From a checkpoint of a small contrastive image-text model: encoder depths [2, 3, 3].
Rows from block 2 of the image encoder, named by matrix and row number. Each number is 500 + 40 x the weight over its row's rms, rounded and kept within 0 to 999. All counts start at 0. Numbers have three digits each.
# short1: shortcut pointwise conv (encoder.blocks.2.short.1.weight, 336x192x1x1), inputs 0-95
short1.50:470546497503484478469442492430489556425515489495432455441510456487449547532508499546537477478511509567433482500507540484529491507482419516501491564473521530532461407450466493483522526457581445488508548569529501535495534487515468603526476434560542436549493547548539544481482556442510453565
short1.51:441484525470569501549441512497486504428457457488511525509520486450490519515490562475523426493519516551504501561568509466510514565516488475529519561497468541517588486521560545469586465422491486525471494456524503504536474472548462479461495524484516584460505527507544632537564475505495481504
short1.52:508476535502523498454447466484547461510516494554512523470463445536518450508512519526491526518465547485585429482505491505518508560517540524527457456464498530519543574538479546485551515467482513488526460478499512458522489522470418589562464464499471506460509546474443453457468472526544531530
short1.53:427529466517431471488478524498520492489496478525458534469481485553514516465505494535524461527580533468449490460534474416455530517518452487474476559543562550460558499560519567422535436509595485513490486594492491456509507474508416573514484482549431494515494493535528525466494533456473478454
short1.54:547452510500566534427429436522466496551530512603460526479494473472546521489518540498528471474560501502484473514513516437463512516456497533520566564458436487427481476470515546548496442549508486493541538580468579547484534515548513454538459545431555462551481479560452490515514442549531604480
short1.55:526479464562499526566483501567478523508517493489499488469496471502568484535520481546441495537511523530431473496481534378475510463488484540463573629438484562469556505492533528516527528516511424441566484496507447544571472451513473463433530443526494518510547485545603486456479462501463455527
short1.56:484515529479571530464433555443499525467464555457498567465591500463498410451547559503516502523609501550542495527465517499499509515475457497474556519480502490465490455478508464489547518520457534529520542534544478510470494559480458519517540455566582504483520462482548493545496493495497474502
short1.57:442410352530612535494489560514570482498475444529591502491566471470502607495434492470462512474431541508513556468479509499478463486468506501420546461457488530484523512476524524500547475471559495454514481566532511581468475452519514525464503489540428521520513462450540423449439510523513552511
short1.58:521490542469480529514484466558479449476522615565502500532604500567480602530468460480535473448512532530493485594526556492488564419475529473484610507494447492513544552532522541541563409508500487549448513447493510521486471507541480463500523516471547520537472482494529591460531487523512515544
short1.59:492445520488495561407555454530430517526488558549472490528520471470480490448480442492480523465513500529548488490565514450510464502492526485512539568465494491468479564496480448509500429500566486448477467508511524538570406541445454506499539418490519472397517514505420522533568485542485516605
short1.60:542436491554574416457446488497510544526511436383546496449417483528570458463462534500489458461466528475477493513574530481470489512602537564524591500457535503467514521514493479498507482514539506509558542460539446497476498501531510468537524536478457442492520472409570527542458504527557514517
short1.61:523586478527577501552568513583499514500489487454500469558520499474490532529533601499586524460536467483491505515524448487534452463433514440458542492511517492491551564533508506454536554497534455554485459496470464530538485519469559477457513539480512511476472522447538581541513487556471482500
short1.62:513523509508482457543449552488494410457618517520448540405482469489490520426534469465459457460512561483478446483507546447490475410494456513506477527530514497453550493455495482511560484474486486555536500603543466532466529490473491499474588508523517475552453514621458502491459508518475407450
short1.63:408580523461529485497569517473494527483503436498488523519416486488500467560458460509547499494566464444528475463523483525510534516543476403572528543526516512559493574545565462485556585543563491532518476481534558494507560462575541507474513459453525488512519563542496453482466559518419509485
short1.64:498478503487478476436544557454483558438603515482470513490505575415532566546597501452462483511544506539488470472486549449467431504487520550479531484525449499468435432487560487484520568558474470568520531505522564518480503511518549523496478495516454494493467492542466532469433459479506467477
short1.65:438518548538507481534547492584471566573566556546428460514474548482514499559513411473480511515446526524497531518474472467522547501510511528526548518486482478572445442488415447476436526483562534574510459506543579512507452514500514511503497456460476502414528532482500511492530510505469462541
short1.66:449463548460514440483471464466589455542507512447478506470517490521479504475538426456482480523467468567516478486527503504467547437509467501496478423546480526502485537558477542483519539563505507434474512464451541507435500491543531411541464562468476490552509497547519523512513479535484502444
short1.67:552493463504451492568480580495459586554495496467564551498529533477484545494564565491434508512544468495487545521562503498474437448487457487480497502586462533508475492461514472511398453458511421526496590462509469512557514520477495545547526476505513491491538535441582517503578493541509492474
short1.68:467476521491483492509482496474433537533533495497474500469547468496569464493442484471600437481547498549559505482519489536481498407430482456531499554467492534518466518507597515411501517508569499544490508515556484529451553512527454503551580419473444568566483494571432475550484528434500547476
short1.69:534550481452525492498479543464611590451496510605441507476551510500518554459549566510493535455502465491506511522569527498520478501518583486486528542492462493491535493541501482481569440566523451459521528574453450533517470537440491455462492507521519477524456458419484466525474529474456428464
short1.70:500488513492517528506464443550460655504476512555498531524551577481485483499462572496466548542521499490483571506519428450431524544474465500547518514481490445469569505526536514470461520521517531487462518536491509480495512513492506552460516502525488476465557440474535562537476548547489503513
short1.71:447521556473377487477467433463500456475499425538518513483480494594462472460470468471492532513463476539454469493478512474483540492493497457503511521520516524511505539478465462615515529517514497474516537483499481534476502515524465519479534493548476414512638509491518480426484473514545533469
short1.72:469407459500465478467469466512505550482557457633520541470530468463405488513515521507482459532548576490523604522533470459490436458470519534516491434487513496499437575607477521549488455528511488496486551533500506497507475513491517549502532547509461519497475430475561487464460463551493519483
short1.73:546473509533465513470480474529509486556506497546489584460430443473452545545494446527598530474540519463516459489526559593484490428429508540462520545490473510475488472504479477444574547456519527513464480574545509533503514546524554539480525459514506569480530609486518458419471515566453495458
short1.74:553486582533491561515531452444513535478465425478510444472557546480490420569530528450482553469477527518492495430508501484544499497540538472511489499532561519465452467521513518528505461575496513473458551424532524548522507497512543511546558501494462500463537475465496548431442493505538480469
short1.75:460456545546528481401488450485521542508488508558521448475453440485510466442480511500552461463465549482509488474574474474428508535442501488523506493472576467447525525516453539413525478529500534543558535463456511495419455528562516455475495460516559511468550485488406489556473471481587495503
short1.76:431484573535509507504534473436478462507511537510496607516527476542485472495412456570510464484497470509512477505478507469486497458488569490439498526517527494578549518534527508516588541533482451489487535494523551504519506479462575469506588440495470568430505542480530458527538487559533455522
short1.77:564486461544508499534470490461488529468501529460452411401459501561514499503487478513526538512559501497547508508490506513436514517503496527447565500485508419543540479532535502518480539501533443549520551508434514510481505629554484434496515511527478614504536499487514445525529493557499479466
short1.78:502471451496432456461566481550490498433499402486494483471462527502549496544437585513537541472430482510507540565552450482494441484540518499464553475505563487470501528524601484481498509512564509529506470544476465519499519573521545555483542530492500447479479525565502505491562507452475487517
short1.79:529527503460495501527514487508502540524405530541491539618480473495534521509489489539479548459452475482465542480533459532446545429471492488523509531545462533461469517465478503495457472473527508570512507557512422526557507566574560546523505524584536419544493541420525505519476493479526513468
short1.80:484542545454460535487458549498469464556455560454554562461452531482408536534590536480522515536506519417426576513564488555481522541512485441502469485513427540495486511481439474520499455508500500532505503503444520446572504522545492547529510556546417474452485507434476487534459567491451492421
short1.81:442467540508510392512510524458477553519523489444503422518503527513447515532451532476485484543508459447464524550548550437441533519500542581495553430552526459510511417510491453544564564455530504486541463478474496482460505460580517501520537511487559549502520455424538531581515468489515439489
short1.82:510559555486425516494481457472486500467448468550476516509452462534502490454428547512411515529485473463493467499500513588452487532452521495442481456512515498507431496479488437542464493509496509519519542452521551542500455500513551504551519524531449504495527485463502489452476510537458411465
short1.83:583478482487573464455415534512497474526457490528504450471519449503427523533482528446463506518508493489523548530501525531449496493503470469509529501498542549465439484512439532556514528486552517475444435540530531522503502539570518487530518419546528523487559478464544499509528523428444523526
short1.84:479452451414518563545441452499510460559512501572573571483494499569537522543495495574510443483438541562440531541498416573531465518487502446520446483497511501541499523469496519478508529530500517473500474522455541533529453524438492540442525460516491489447523532461450534505455477514507519562
short1.85:506466496456494483494500495496408484508499511483426543511524535437409396496491484460542467486472479481456434492464499449563468486529506473528484483462432531528581513508521477503534592503553550447510556551564483513413500463470532529496498468498456460531468567506550506531470497534549538516
short1.86:463483464520521529524502512550519502528525480487466505490448498556453468532572464600473509493530539463446499522520534514468445456481525434463506490525480536518501493469593502527439489486540484436479491476533463552513412475543482518459513548498539542460541540375508505482508533485480484514
short1.87:508544516497430465452473560524515510494420465468440472538511495427558496486477568560514449471508541490432497558505544498570594483495537472524489451480530482466460583525545432551491538525480476506540490539549533503491549505477434531497490564505468576588516491526553510458521493458522506541
short1.88:497537483483520542476462514542530536545473452479490496507489507466441516525381453516454501518502464467533471531520577491428468511522470501467566458420513431483561485508426458501503444551538508462473517548459474523502455433528476412395475532532529540498475522499481548472486547492530484546
short1.89:446472537458528425513478448472593509547501502497514477562497499551495580474455510494509553471513473447493494537520511519527513507485550464468544530471464482591451490562547475467453453487551488572410490506467464481491490492515508449539416455453511502526484508471458406460531482490483529446
short1.90:446476505524552492526486510453437441552434500508552484530461487389496455491527537439544512527484475600425531510502505621472492494485466499419452508515518530515469539504463487527496460534594495525471490475522516515579465530539471451458469524518525499445528512472528485454500497493466503479
short1.91:538467459491400571527487555471568520526491431520495459483512533520433473498554584526511455628608478512508495500496479443543485523463417518374430528582486531525508505506491565474513474419461490456441516537458512546531482497481478517460469489498492483559481466494552517439511499496482450467
short1.92:481406486519521551408567546449520502489430597529424454502486533504490477472463458468476481534491475491559509584501425562501433523490518493446486593568475462601532453511451468464520504489532509560585535516570529521546501541514464421550521492442497470460527535518502510488519497478542469513
short1.93:479486485507517557496575387485459467568494435481518488501502497525507534461499474531534577450496486529454457508479534485500502531512553518482512433440538459448509515486488504473431480556531446494420423537489476480445507502515510492536463485559465493484475537493421528445546594512480412432
short1.94:462562478503490456572509509510449556564444555499462497508503468463448471508449545519476492522472499486484519490541536462554475463488486414559485509519459487569568436433477579459457469519464434496551462561477459529380494576550500520458492500485523488503475554502522544535520523459473448581
short1.95:552446497507466515471529546487535466465501495567545521547553581477511555564473458498582450477497536467497459513496533502467582440551593552491495462542556516481411509456468434427496579460465453495487502467511486495495443473461521491540512515512523473536561426403518560491556496502456497553
short1.96:468491503447475484468544549483525497452479537535500446488535571477529524509498534473504539509548545505540561460543473548451480398494465504594455477457472538476504503496517496480525481543519563437507537508443470556581496501367498475515536449475473513436487556464523440561430538447535449473
short1.97:516470518558479553494491550590534572494491463536508487482453504540470494477561524502503511483564487457544507425462466500528535416475475450530487512534525452454492517518480532512475515483475501546430495532454551495446515421477451426482475484500554499413512468579419493590481462530461488418
short1.98:474499459518497415461458562540532489566529449445522453470508502513533550460528506503465497470518464487490411537486511509475514457462452528489508489532535520454393478497511513499424474460524476449454531503490588534500571532556487495523493567539505496498537465501544439549433525529584481509
short1.99:575427449472500444561526470469458525536468494488495464471493518499490493425515445534576531504531507490485445551530470466591510540475541512465565457612551530508492479530489558483522559495549490558440559480462488539496511532487517447512538417513470472524454481532531430580501498473458468546
short1.100:492510559483478493498464536488421531475520453506491487481544457481482506418512550514506523506483500456475451526536494485564417494553451511444558448517403439485490408504555535487479506508580544470506451556502462510525497501577528491528483511505520549466539555493536533519493524411478549553
short1.101:521444485460495518521512533447551565468488432547546522476480459510489515493510541529439465436475505538445462535356547506437464564569514496465502471465562488498530558507506478499468538518475496555462520492496504533504532418462479496519485526478547470516468486509482450492467458581419515465
short1.102:468515461548513551501530446491491517579462565527452469465434508499528496587507461505515483487481403456431481518456521484470499493495512518478510481493553525544441586489450567479550441537502498492473550504537550496468513478563511513513525517569502563528479570452479489521471448473496529495
short1.103:471513427457502503498617521478500547527510526578558538546633526523489584523496444491450492528464460465482493514497517494484453517473447489511557502586441454513528443498449465527434444506571529542487550541509496480515454534483468562499523481448484518567455449485476547516428457440473565562
short1.104:476471512509524493465493495567541495536571509499475486559532496498606512547467527540454454477525538442538519508523498467399471506439514457510470464543555510526500514547535498448484456476478462512552435600507499473410541491518483477422547492444519529514568492447593464544464516485548529480
short1.105:462502546485474552436406434467523539560462469575532466535535468525521575492525514460501443513477471505571414519413513517549446463461470529490449547449469533464427541482509442529492519502508521488511459535546493509476494481457507571545466477498481486483523433509450515498522545481465440482
short1.106:527471413450556498518464500523508501519514562510470434472547613471517590516466512503449486475421481458502432450453463518531541498485568496522464383457515484558510443478506487522496495526541480494412499527484584492585484502551534540513545542410466528437499478526448497539543437504447497513
short1.107:441520474548466496496511475518587573477501456463489476473527518529501504461473475515520603518488465472467511501547478542477490479467558522506524512463559512522484484443441504467462449490535481487492526419457465517489505480508566518502483487510474488537616468505532492491434471448534506610
short1.108:479443476489494491473466481447542465507490548434502525493520487534461482417496502521490465435530446483499477511484512497495479457566543596434525490476507469496466501565558477452585500515515508508541394517432505531495533501471541483507483543504499524542514516479508454575480528529567485528
short1.109:506465539409556628434430538469559440489494560511521522516503576467524482491502503477471573494503562440429470614508479576579474496519457472512479540522487498449488510532467518499512486473479458548529448508471509490500594575565538494504508549541458416535495477507454537516511427553458536460
short1.110:480427461552548445518446519511492465512504459426528431458526577552443521499485508461478491570502463415468514575545465499507495486468511512472482533602447556498522488522466456511451528486549561440513461541470519525490484443522516542504547476462481557503484532525560453493519561547523544521
short1.111:492483487463482511584500516475498558525430497489459458481424514504493546535483513558469563531532544541492501484460584491500513460563495491462423497473487528542516524468557498568508555481565542425522478460482505480494555476520494435461443479544509466557539518508549504484430490474524555504
short1.112:482476511524500526532434438474563485512502514450429483509482625511443476529548519462433481504634481556445496522514501524472491429439518525524503536501511536464504538489445403466499481493485562510467515518518491525493467482434501367519482429469517481509562475475502527462413458513534545439
short1.113:525532533540517515454475468469470509492594463500540554516472569501524465480505502463492519491382497514455436486514441495435492445488503526481507513487497441455506540601465513419550490457484475592475477549540559542525513506488459496454462410592485464486446510524527498524506480487528541483
short1.114:542552510492556453534543529594489486451517439529491518458556480505561492440478479471523463542507533469461474611491601486534490469483472476572443470497450581469571540524484484470470490481574449491510514432416559428476501539530509466492517500513454552529528524491458503513489444508582524527
short1.115:541503502505536512478518535451493467489509445556474470515592475532493467501442523470552500500448437481468536455489477486568521508529434449529502510519482475520474563500532534526545504490560483530505476505534514529465468468496485454469517452519522552509593545492453519467520490533510483570
short1.116:501573446507462547505452433509509483467493449500492501420519485492466476539465535502521454483535593550507470485510509506497467526519541464471470516487434528450534436478504555509476483475501505490440515485496508492486450524522519514497500496502488414498547544514425520569419476386528517462
short1.117:479470462507544532499477460548459455520503540509501582518513448501528454513430532536484510546480493531490436500568501513496491453498477411523484500527449450593484487483493449515489556495467465522523469396482527494504524523484499561558556493499554422535579631488475502528474508554504528534
short1.118:475536525529506550453549482494473523506440502514491535468524492516441499553547468543514590569445516501569464461535407469502442557420532504497510488544481484475614546478505573497573573467544474529481549550553498502552579559424537548483490545486448426456569536496536449463541516525533511495
short1.119:489473496376528427521501495524478535558536486536515587444562544478525589484513498496512497458526422465457511497576542513523527457496465495561434496506478516524492497506444627472543535504589435430526534543522558457480510549508531510489475491551558533484613530455526479529510484468473523568
short1.120:510429498460470514592477538468480430493467504500531530520522491486504471537581505504555529519481518489577490572499477493501553504457511508525504482465532476496488462490487583495622480517434502515547511515462483483532476510506461505555454558545508550551423437410541483559471472572569557479
short1.121:520553460454526490466595504488571510515472478476494534528511515478469549410451505544526464501448461495532491524480496551488570472506464507421483560482502441491521500570622476491498568513474516500541496503429454484529408453492488569486536512529459471460526497451491476493462516521482448485
short1.122:509580479434478498525442463554500476502533548492507459516498469489499542457489524543468568492490544422512547514550590560503559464538511528455519514496490461498471448510416497498500413502494527514571501494592493506558517459486522470451482560493479434465540486490529435500452525483510408480
short1.123:510485489495513549429444519486454502458485528466520509483509480538526537437496459467568490570496491550537486544526560480511482461493469435557379591457493491498476452502549516535546542512547532495500515520519530550497483516517488464508456473541505507646475432534542467454537515527505527479
short1.124:470456438538537535538549497484428484484465459410493588491490521452491458496463523537440542516489567576523521513477502504511443538510390452482432550479536464501543578483489559468487482484551530477455492497515518467493522536496467508538564566460443481451541502540526454457488502496396517559
short1.125:449538515498439531503446515508499536490495404482496530518511528513565450459536478507627480479514511555541529504429412523435413528423423460505456520477500527523458501492550462454496548458531510521471498514523448501527466467528487496507464463553470514455471534539469478452439522449544478439
short1.126:467519549559474485483500492489414504411595492533497539512497492507465486510561471413481494498563519468431546542510496501515475519522466480376450502491453553508534463497459501467495444471482512474511491539426491536473453534529474504473493518453514435522500487493532509523485577521523550521
short1.127:486479571536515483544518513506464489464531441534485445547482535494456484447608549469496434464546531548582482459498530454532518423557485523558415406599479525546495508489608501497506544528480499539506402476490465496450497451469545566475470497484515427511448518457491490502523503546437503407
short1.128:498593534479503463517529517452380521530511486490474493493455518443491450571560438478516431501500505445562553498503565566446507466545448501453483520530539513483533508533514422580510460502545454469446492500465559472445470553629508505471563454534517514532472482537564527400441499536497500552
short1.129:429579509433489560539525544549457513524495489464442524524513437502505435494445516564543503464564540489468539440495498540452533475528450476516538460437505507547531519448573494466437597510530537482420482525527528505433444464482497559550503422574548485562526567460421527431489518430447508492
short1.130:475468454514563499512525438524527501480481470542505491500521519502435523522494470585491440481538479566467459499495562476505515552529520544513535511478572474446501461465559481465524494457564468558549505490440448511531556553462453491483489468540541470472513516439478535607464540577508459530
short1.131:512476518432476468529556485484444516481465486489538552517569503500459512512483477523486505511529515497481491473531491501566501529527461560482372525413605574496557468453492462565501519465532529530549445438483510494518494480503545469490521492517486453530495541518507532448469526567450493602
short1.132:523470520500404587455434527544532490519511517530454501497452474459502462540515488509486477432458510396511484491505390527433518469496516452545439549495540478534510432486494485480474453467484502520496424522592499452514520477426513500471554455543493529587505519502480477476557518465461512478
short1.133:515562541524513566495483502506542492452479486522489484601461549481523465496488549504535573500473458501484438445562475570528481547434553485480496523436506561527489495508449472483588529559481589613511499413539496496485401539535487462505503487538461487538536490461524493459548478494515505530
short1.134:574485589505470505531486510495535493550478472517459362584487487499504433489547505441502545509527494484383486536538549470541502514536574455541532469483510520523528493542486501472468462476566535500473453448488515448493479435476467470492507470469508487458482549545519544426538466533541529513
short1.135:513491471501451411439468485491460449570448544494513510462495475485496490580583481529481607513500465483448441459410456474473493439519538444537499541551566546537545475442469527461536516462462477496507517489468518488548479491484475543413491550498519593519503543534508414454600536493532481513
short1.136:478452483567461551502497456516509528547518562507534470581483567446505567524486490471457471521533468461511497436461507581422629512564515606462525500435528535452525541573447479507438460487548443488507524462525540452533432433485523409419492489506506526441543542488513508519466482520502457426
short1.137:496531457485443587504496477554467509525490515501445399476545531425555537426520516447546467495471509490433520610546578491476465496495524488492443484536542430480521470397547469491505532501521521510484450455475517479527483513484423561457387480496506498522500484549535531520521466490478543582
short1.138:440554577506446452414483532619526497496484491503523484491517522534581516520457464474625524501502469587522539546538446525517472507436493518543548528522526503533542528538487496505595522482520500465482445475505491400512505460516496498447514499513509558534527487475547455461446543408495520487
short1.139:519473501446518498523566543514477533513545492435436464598556443446493467506476470474582508515483470517545515463490478563476517463566535536465497505468585527507486550507462515493554550476664539500530459478518520446543480475513529549550493501584531505509505540447539473530466547464506467523
short1.140:508514577510431532435497485529481490532522488471488511450567505535443524559515526468452476552516480557486408483500409528444524519452483519446499547486530538440391488434564533443527560446441479496537469492467469548493533456482499469491541532471461541558545514451503469514487488452429491512
short1.141:506540441505488534547502524462530535483479521482481503450504505512435435485493435615489500551413478492519525450491466532453544492471456469487505522442514487549477409476538528575496488506503499538519542449481497492503494484466551506490442459529486543547615538467519435502502443504470443518
short1.142:551485574429499499455472459471429472542532446561569529491454466498612507561542503488486418493518439454503508494493456492459478436492492481546559447564480470438508520564502478501502501515496484520473538430428529519518495544462506522562486547639475478484447472485413477497519510490486591523
short1.143:463472569454538484475418507477476468494474546390459560581502525477521454577517445494523505538513515484460452558564453500531541522455462539545490552522521522499531501513499482485480496502509548528561527461517507447488481454544479439528464493520465490512470449394519567470522553519523503502
short1.144:516537504455486496510503540490491517538523539492478419510541473461503512516466386574530445446471513478521490551490600462524479531521508486452435452527522504442542565459538455494512489478559513507558466458486448473517497517483497472495525549540490554519496555442544540507484571451482446525
short1.145:485512520556525432452592489532488433463472557577549457480575544476517546532520538518513477409559468561483533489496483464444502525517493476516530513459547509519458513475449456517527572516532473551482481515548400456565545496498580515531479497521548451481541484497547566526549459433504540484
short1.146:423502500525484474453463502484521516530535544517560457489564585454555495506512506440495567533460464493467470532520509454448519520557473478484457516505501470517507433412540515405514454516503450492430484500518516435515526469502460509474488473471495517505517490522514495501488443518467481521
short1.147:478417454555452528550477434511606455470470491432511518479569512520519479542514458542425497538509547488455553488496525495513432473511496503506498501439414452499502567490536576507504546476499555471528489560583451484546519449525598509545521521528464491514531499518460477505561483531522574518
short1.148:446522485539476494476501502421502542420550544417419472538542518470506470495428496513496469502495477559463488476468527483522400550506559529497468506465459445440529456444486481515407500464510449469410516500477502507528505507503525476526524460474502493442477445487487547453467451510480452396
short1.149:601496445418532493535460503506546511506457468489484529509542486519436483508441459448415488467459507448574541486453509554504515595490477467498505535468464494496519502483485503504507452604464542521533554588503485522515528498480557521513421482528495535538485485527550378464468487505431529440
short1.150:468525523504414559460479530485465410458491445510461457497487568504502492530522508505560508458461455508558504443504507491459440469515437571482387513449484480517474434548556452434482548461581426530500471566516534494500488484481515540475548500525471453480543536443468467510535536514506551556
short1.151:532474446519479461502494558486546501568581561588505398510431519556471536419517543515472474534495489468508501551504522476498513460495522460500545468481502507483470464604521517432505443474428491538520487568524516531493572508426453448536535433532489494499467511451482524485518453563453481509
short1.152:436517466607490434511553534550502577474547506484513529399453543477489502517497563511436525409513452549445504528471529521517551518485482485487501535486492491522464467449452525513585565571565499460518543587523497506546492540508472527494534493481507552472490527493557447456520490463523509555
short1.153:444421459491531596456445489479526492433487487529469544469470539494474494455495573572534481577490501535463513485503509467519454427401555494424535503494511464520533491502490594568557569521508565547573532518470507593423498516444563482488525511562482512527557472428498555424487453530515496525
short1.154:440450548482457462509495488542457495539532545560531531546497530505483620505494480557482574454394489495517585453520519456504434495516439577484486544521493453495491517473433470494459469504474447442521405439569521492502451435497515480520509483522551539460619481471486500513531490495478410435
short1.155:566462499519493492435500463473464590507504499561429456543522605479523478545475536481461460508482531509584501468490507562436478444465469529526549502512546535486517561531516460490497423535531589502536543465521534523457532431607529515497603543461532504507588542580493554495487500444496514543
short1.156:436485498523514535498483552457537527528525592484517515487552413557456455562442551492465480470526555515534452527473555533508548477485552533554569552520549483442574506527500484454469459506495547456489452516475560521525485541441523425579480434447534493411549469505448472500534540494507583521
short1.157:478478489478471575525453533449495480484503547389522449496522521462521581558449435549455560505462477440535558444542532472519503485431521515517504544519436521503505543491457487457494491531543550460504508493562488483512595517477434521480469479529418453482600422487522461517531447547512464479
short1.158:473505451470569478452492536410479527508464462532500549491486409476490473517415553479466538506529533491479518498485480488484458486487531538558421531588477500550557465448460489493476511453523442469480543431534518449554562511509543571522498461507459477488492436539523489575547503542562525584
short1.159:497543562583418576428428516517497531480461479542544510524514487540520538515495539489530530546545471546551513490526464485511538492495546546484506479537448473556535539511429509425478544497518501516511534511549496522486470471472500505507517515523597564512470478529481546454495492463469490507
short1.160:579508577547548496476463429499521425539534462496469533456472538444539465504474428532525510482511542524475524459529498530496492543505512594471482470450510477472522534473594482519461476499516481457545533464532476525495489464477578485497467439551537489524444427491451387483421480500504486493
short1.161:501486547480600491532503482476516445508492507519498537478529465467533486537422521508504555494498465575495602482494543530504481513520459488548426514530533503529489539532511425561457544492467504488514468361536585512507454533497554533464467540500567471538596513498512538488528503630569504563
short1.162:512527481500552519471511469472555511533505440495473491541478509523557575528473523414497472442413508560501473518484405551454480491499486551476486497517445487496569596553530587527511517487487500558500504455444474514467487511480530454520467545524512477531551515486509566504482442496464516491
short1.163:462439452452482457531436513552464447470538484534469447475530497487509481424496519517502517470469495530504407512449390535506488515492586509490464479469570410449625469559438560526524457516561430481524517489544494513507542508495542473536429446487456536451508408507540538521509530572457510431
short1.164:525538480469460553467480416521527567596478571540528442539442538455486550447519532462495520555489504473492542560511506534408447545500531546486546538506519476479434472507565483526504485539480529517471479426495512487484552565493502520505485511469497514465524464443489540553558576446538490491
short1.165:494458477491484512516566509564512529516454543474502512503510453474484483496523501466504527516588537566527472499572525545540448472525523498426540458408482562542478563512493395508560531464643497505548567462488504509541469491508520450449436479500551529503495501437435503442491441478524470563
short1.166:574491531470466493492562517565449465459528553518513475549504389520488443507434575470478551577509437507401435494516538508453436468524465495549487531559553532461500493467470561498500481492483545457447484490449512569548520551509548548493497520468508479452495503560485480488525456509528510479
short1.167:522456539434509510505436568563474510505555536468546455552577476514490513396459534489477485455571592441542520440489473447521438593435454540477526531508482503563493547582480515461491498471495452497499450513494437470522541442506514512462477494512480465431514546497545551489506471545450445559
short1.168:396475543529511489473518438520549486519511477550427517520507528506545443519469520521535422567444510460528483467522546470533538479575541505535562520523554465472481445522505494501542426490519482535529521580575450511540462569497531470495554444463501506520491449475506559514489488386512530436
short1.169:446512485512435555547543480566523500514468479478491543585525504498472498542439484480557490450495456499566544551410515432493471467588537546480524456504599488468527548478462489485462513481583481429490486455484533484599510399436525486571508467523495471478533364499480485494530489467554444463
short1.170:472514531504504502462532476489507572490482449601520513484512550480566468490473491502542539541496461530504531499496536492430553547529502441523548498508516401460486410561547558507514467454488593461506439546449521572533514496463448550445561571500468416453562422489523482515446442469461522457
short1.171:487498501437465494535471440553558482498494435533443372498515479501440530449554523526525465430591464472443538519473466490509451521421489518531479525433566527434414493504504445511436523435564476490483443500509530473441528477520546444509486527448474535514523477502527505518486540523496514542
short1.172:489507540557453477499548453570486525475518503614472493538594528442534527466497556507546436503509522516535485478459506551437512472568472506484530511498512480471544474431517480492615506483461499557463541463434454482499521472559504479564558469529518418471518496439487477493550443488558524548
short1.173:509489617474536553515549494507496453458611476461507488523542483529462528491587534550500499523553511469460473468443434526511593465536493507529533432486523494520476487458466500476500465525495441492495561531491500498483505480422498475519619518555467530485499496498455523473490592584476519454
short1.174:527499593467407519552479487531459502515494496429516457464490524538437488432507455492580504532421540488514506474474520502497477510558475461502527473464483466495500464465510493453517501540527455519488557454417467444536521454500493515466524546486435560432540585439372542502496508472455456476
short1.175:557470511409499480478497500498547502529467483574506466477483571485553553575504507434483534511437448558447521535451573489475424562521541471431547484493527493530532535510572541532461470529499400533507515481532512458457540491483509482517474469509494523525487565519532520452522482493395513421
short1.176:473482529595457502474496529561488473489478492423522537528425411474457534501449517460575610464530544609476573458492454512515479472471504498486419522495511514541476462467490498566550498436589489508523494455525497532442534458489450469507579503550521466505513425549510541510509463471494470539
short1.177:491461516548518500527498473531478513580410539515499514433544553534541529487427476563487541550554453436508504516494507467497521534548497471530454482550509473614492476553518498503459445506546491536505470502493408499584501515548496450528444533502484506505504550524508471594472520526532461504
short1.178:517563488471535481512442489523483520469525478497555450471534512491515440482545492518469493491560442500478526453580583501498477545497506523503390500546511553413488520427483519418529510447522456519529487490482452515457488437468471489493501506508538556463494525453504452489488494540489509457
short1.179:494595549528502539517424470539505469531407464486465540526514516474472475495521394530463542531492512469514529524526550431528585470474510498530566514500482491515510587503456459525528484508559463456480517420489519473497522516460501464507492515478541587521455536482512500425508496468534548539
short1.180:505445575524492498447487469470498474563462529526511450442513459408548437576444523500511543546513563494501427556515476462515431506490454461571443561458465464457433502553481455481507472503500493474487534533549443485451520506537485537440530559537540524506560585526557519543527481451524518447
short1.181:488488532552464450508456531569563574474566473506525534426536475507451544529553519564569417491517525532508554473547461513512560538412469494490370440472519537500434522458528488496566472472519466520531529580521465489498475561525457528463375553488435430522470550484515431453514460495519502544
short1.182:479512576545523506475512461509547528432483476494487533495515507483502554511630486517509515425529498526506504437413482515445497495510512559468487442519463499438493535477521404553508447499489535454496455540493559478533458502528469541518475496546528516474512508493464537471484532492446508519
short1.183:500517566557494523526392503524529562550491522539470469483465538508549428535423418461565519520576523587483539487478436545545463498451438489482509568515472470535532442514451494499561465524552472481523472488499549454474520544523456469459591575492545491451520437514509512433537529475490494514
short1.184:550483483464514518565532553507483558481503466460462509535485465465478438504496479495484497527504464496484528528571496451458552473531427447476449573498523530504555450561471542493565535528496432494493470605526482504538510470495451513506476558513553487563475587506473515507508539416522469528
short1.185:456479552509528519484445505485533522484570532528446517574496528511552402449484495523505515454439477487515494539478447461445577493541447558459488508565436486437494491538448519434557568511588534544493586455527512592509520501514505554487556516549512501501462553451550402415520494486494486527
short1.186:464447491587506463433550520495483462593532541494547481560507451546456475518564494519513501538489491536529598527549421483536573440483431462537479495515425516466478532581498473477506464549484483485523491439565494492493480468479445505526497520514457548489466460500468494479537570486425474441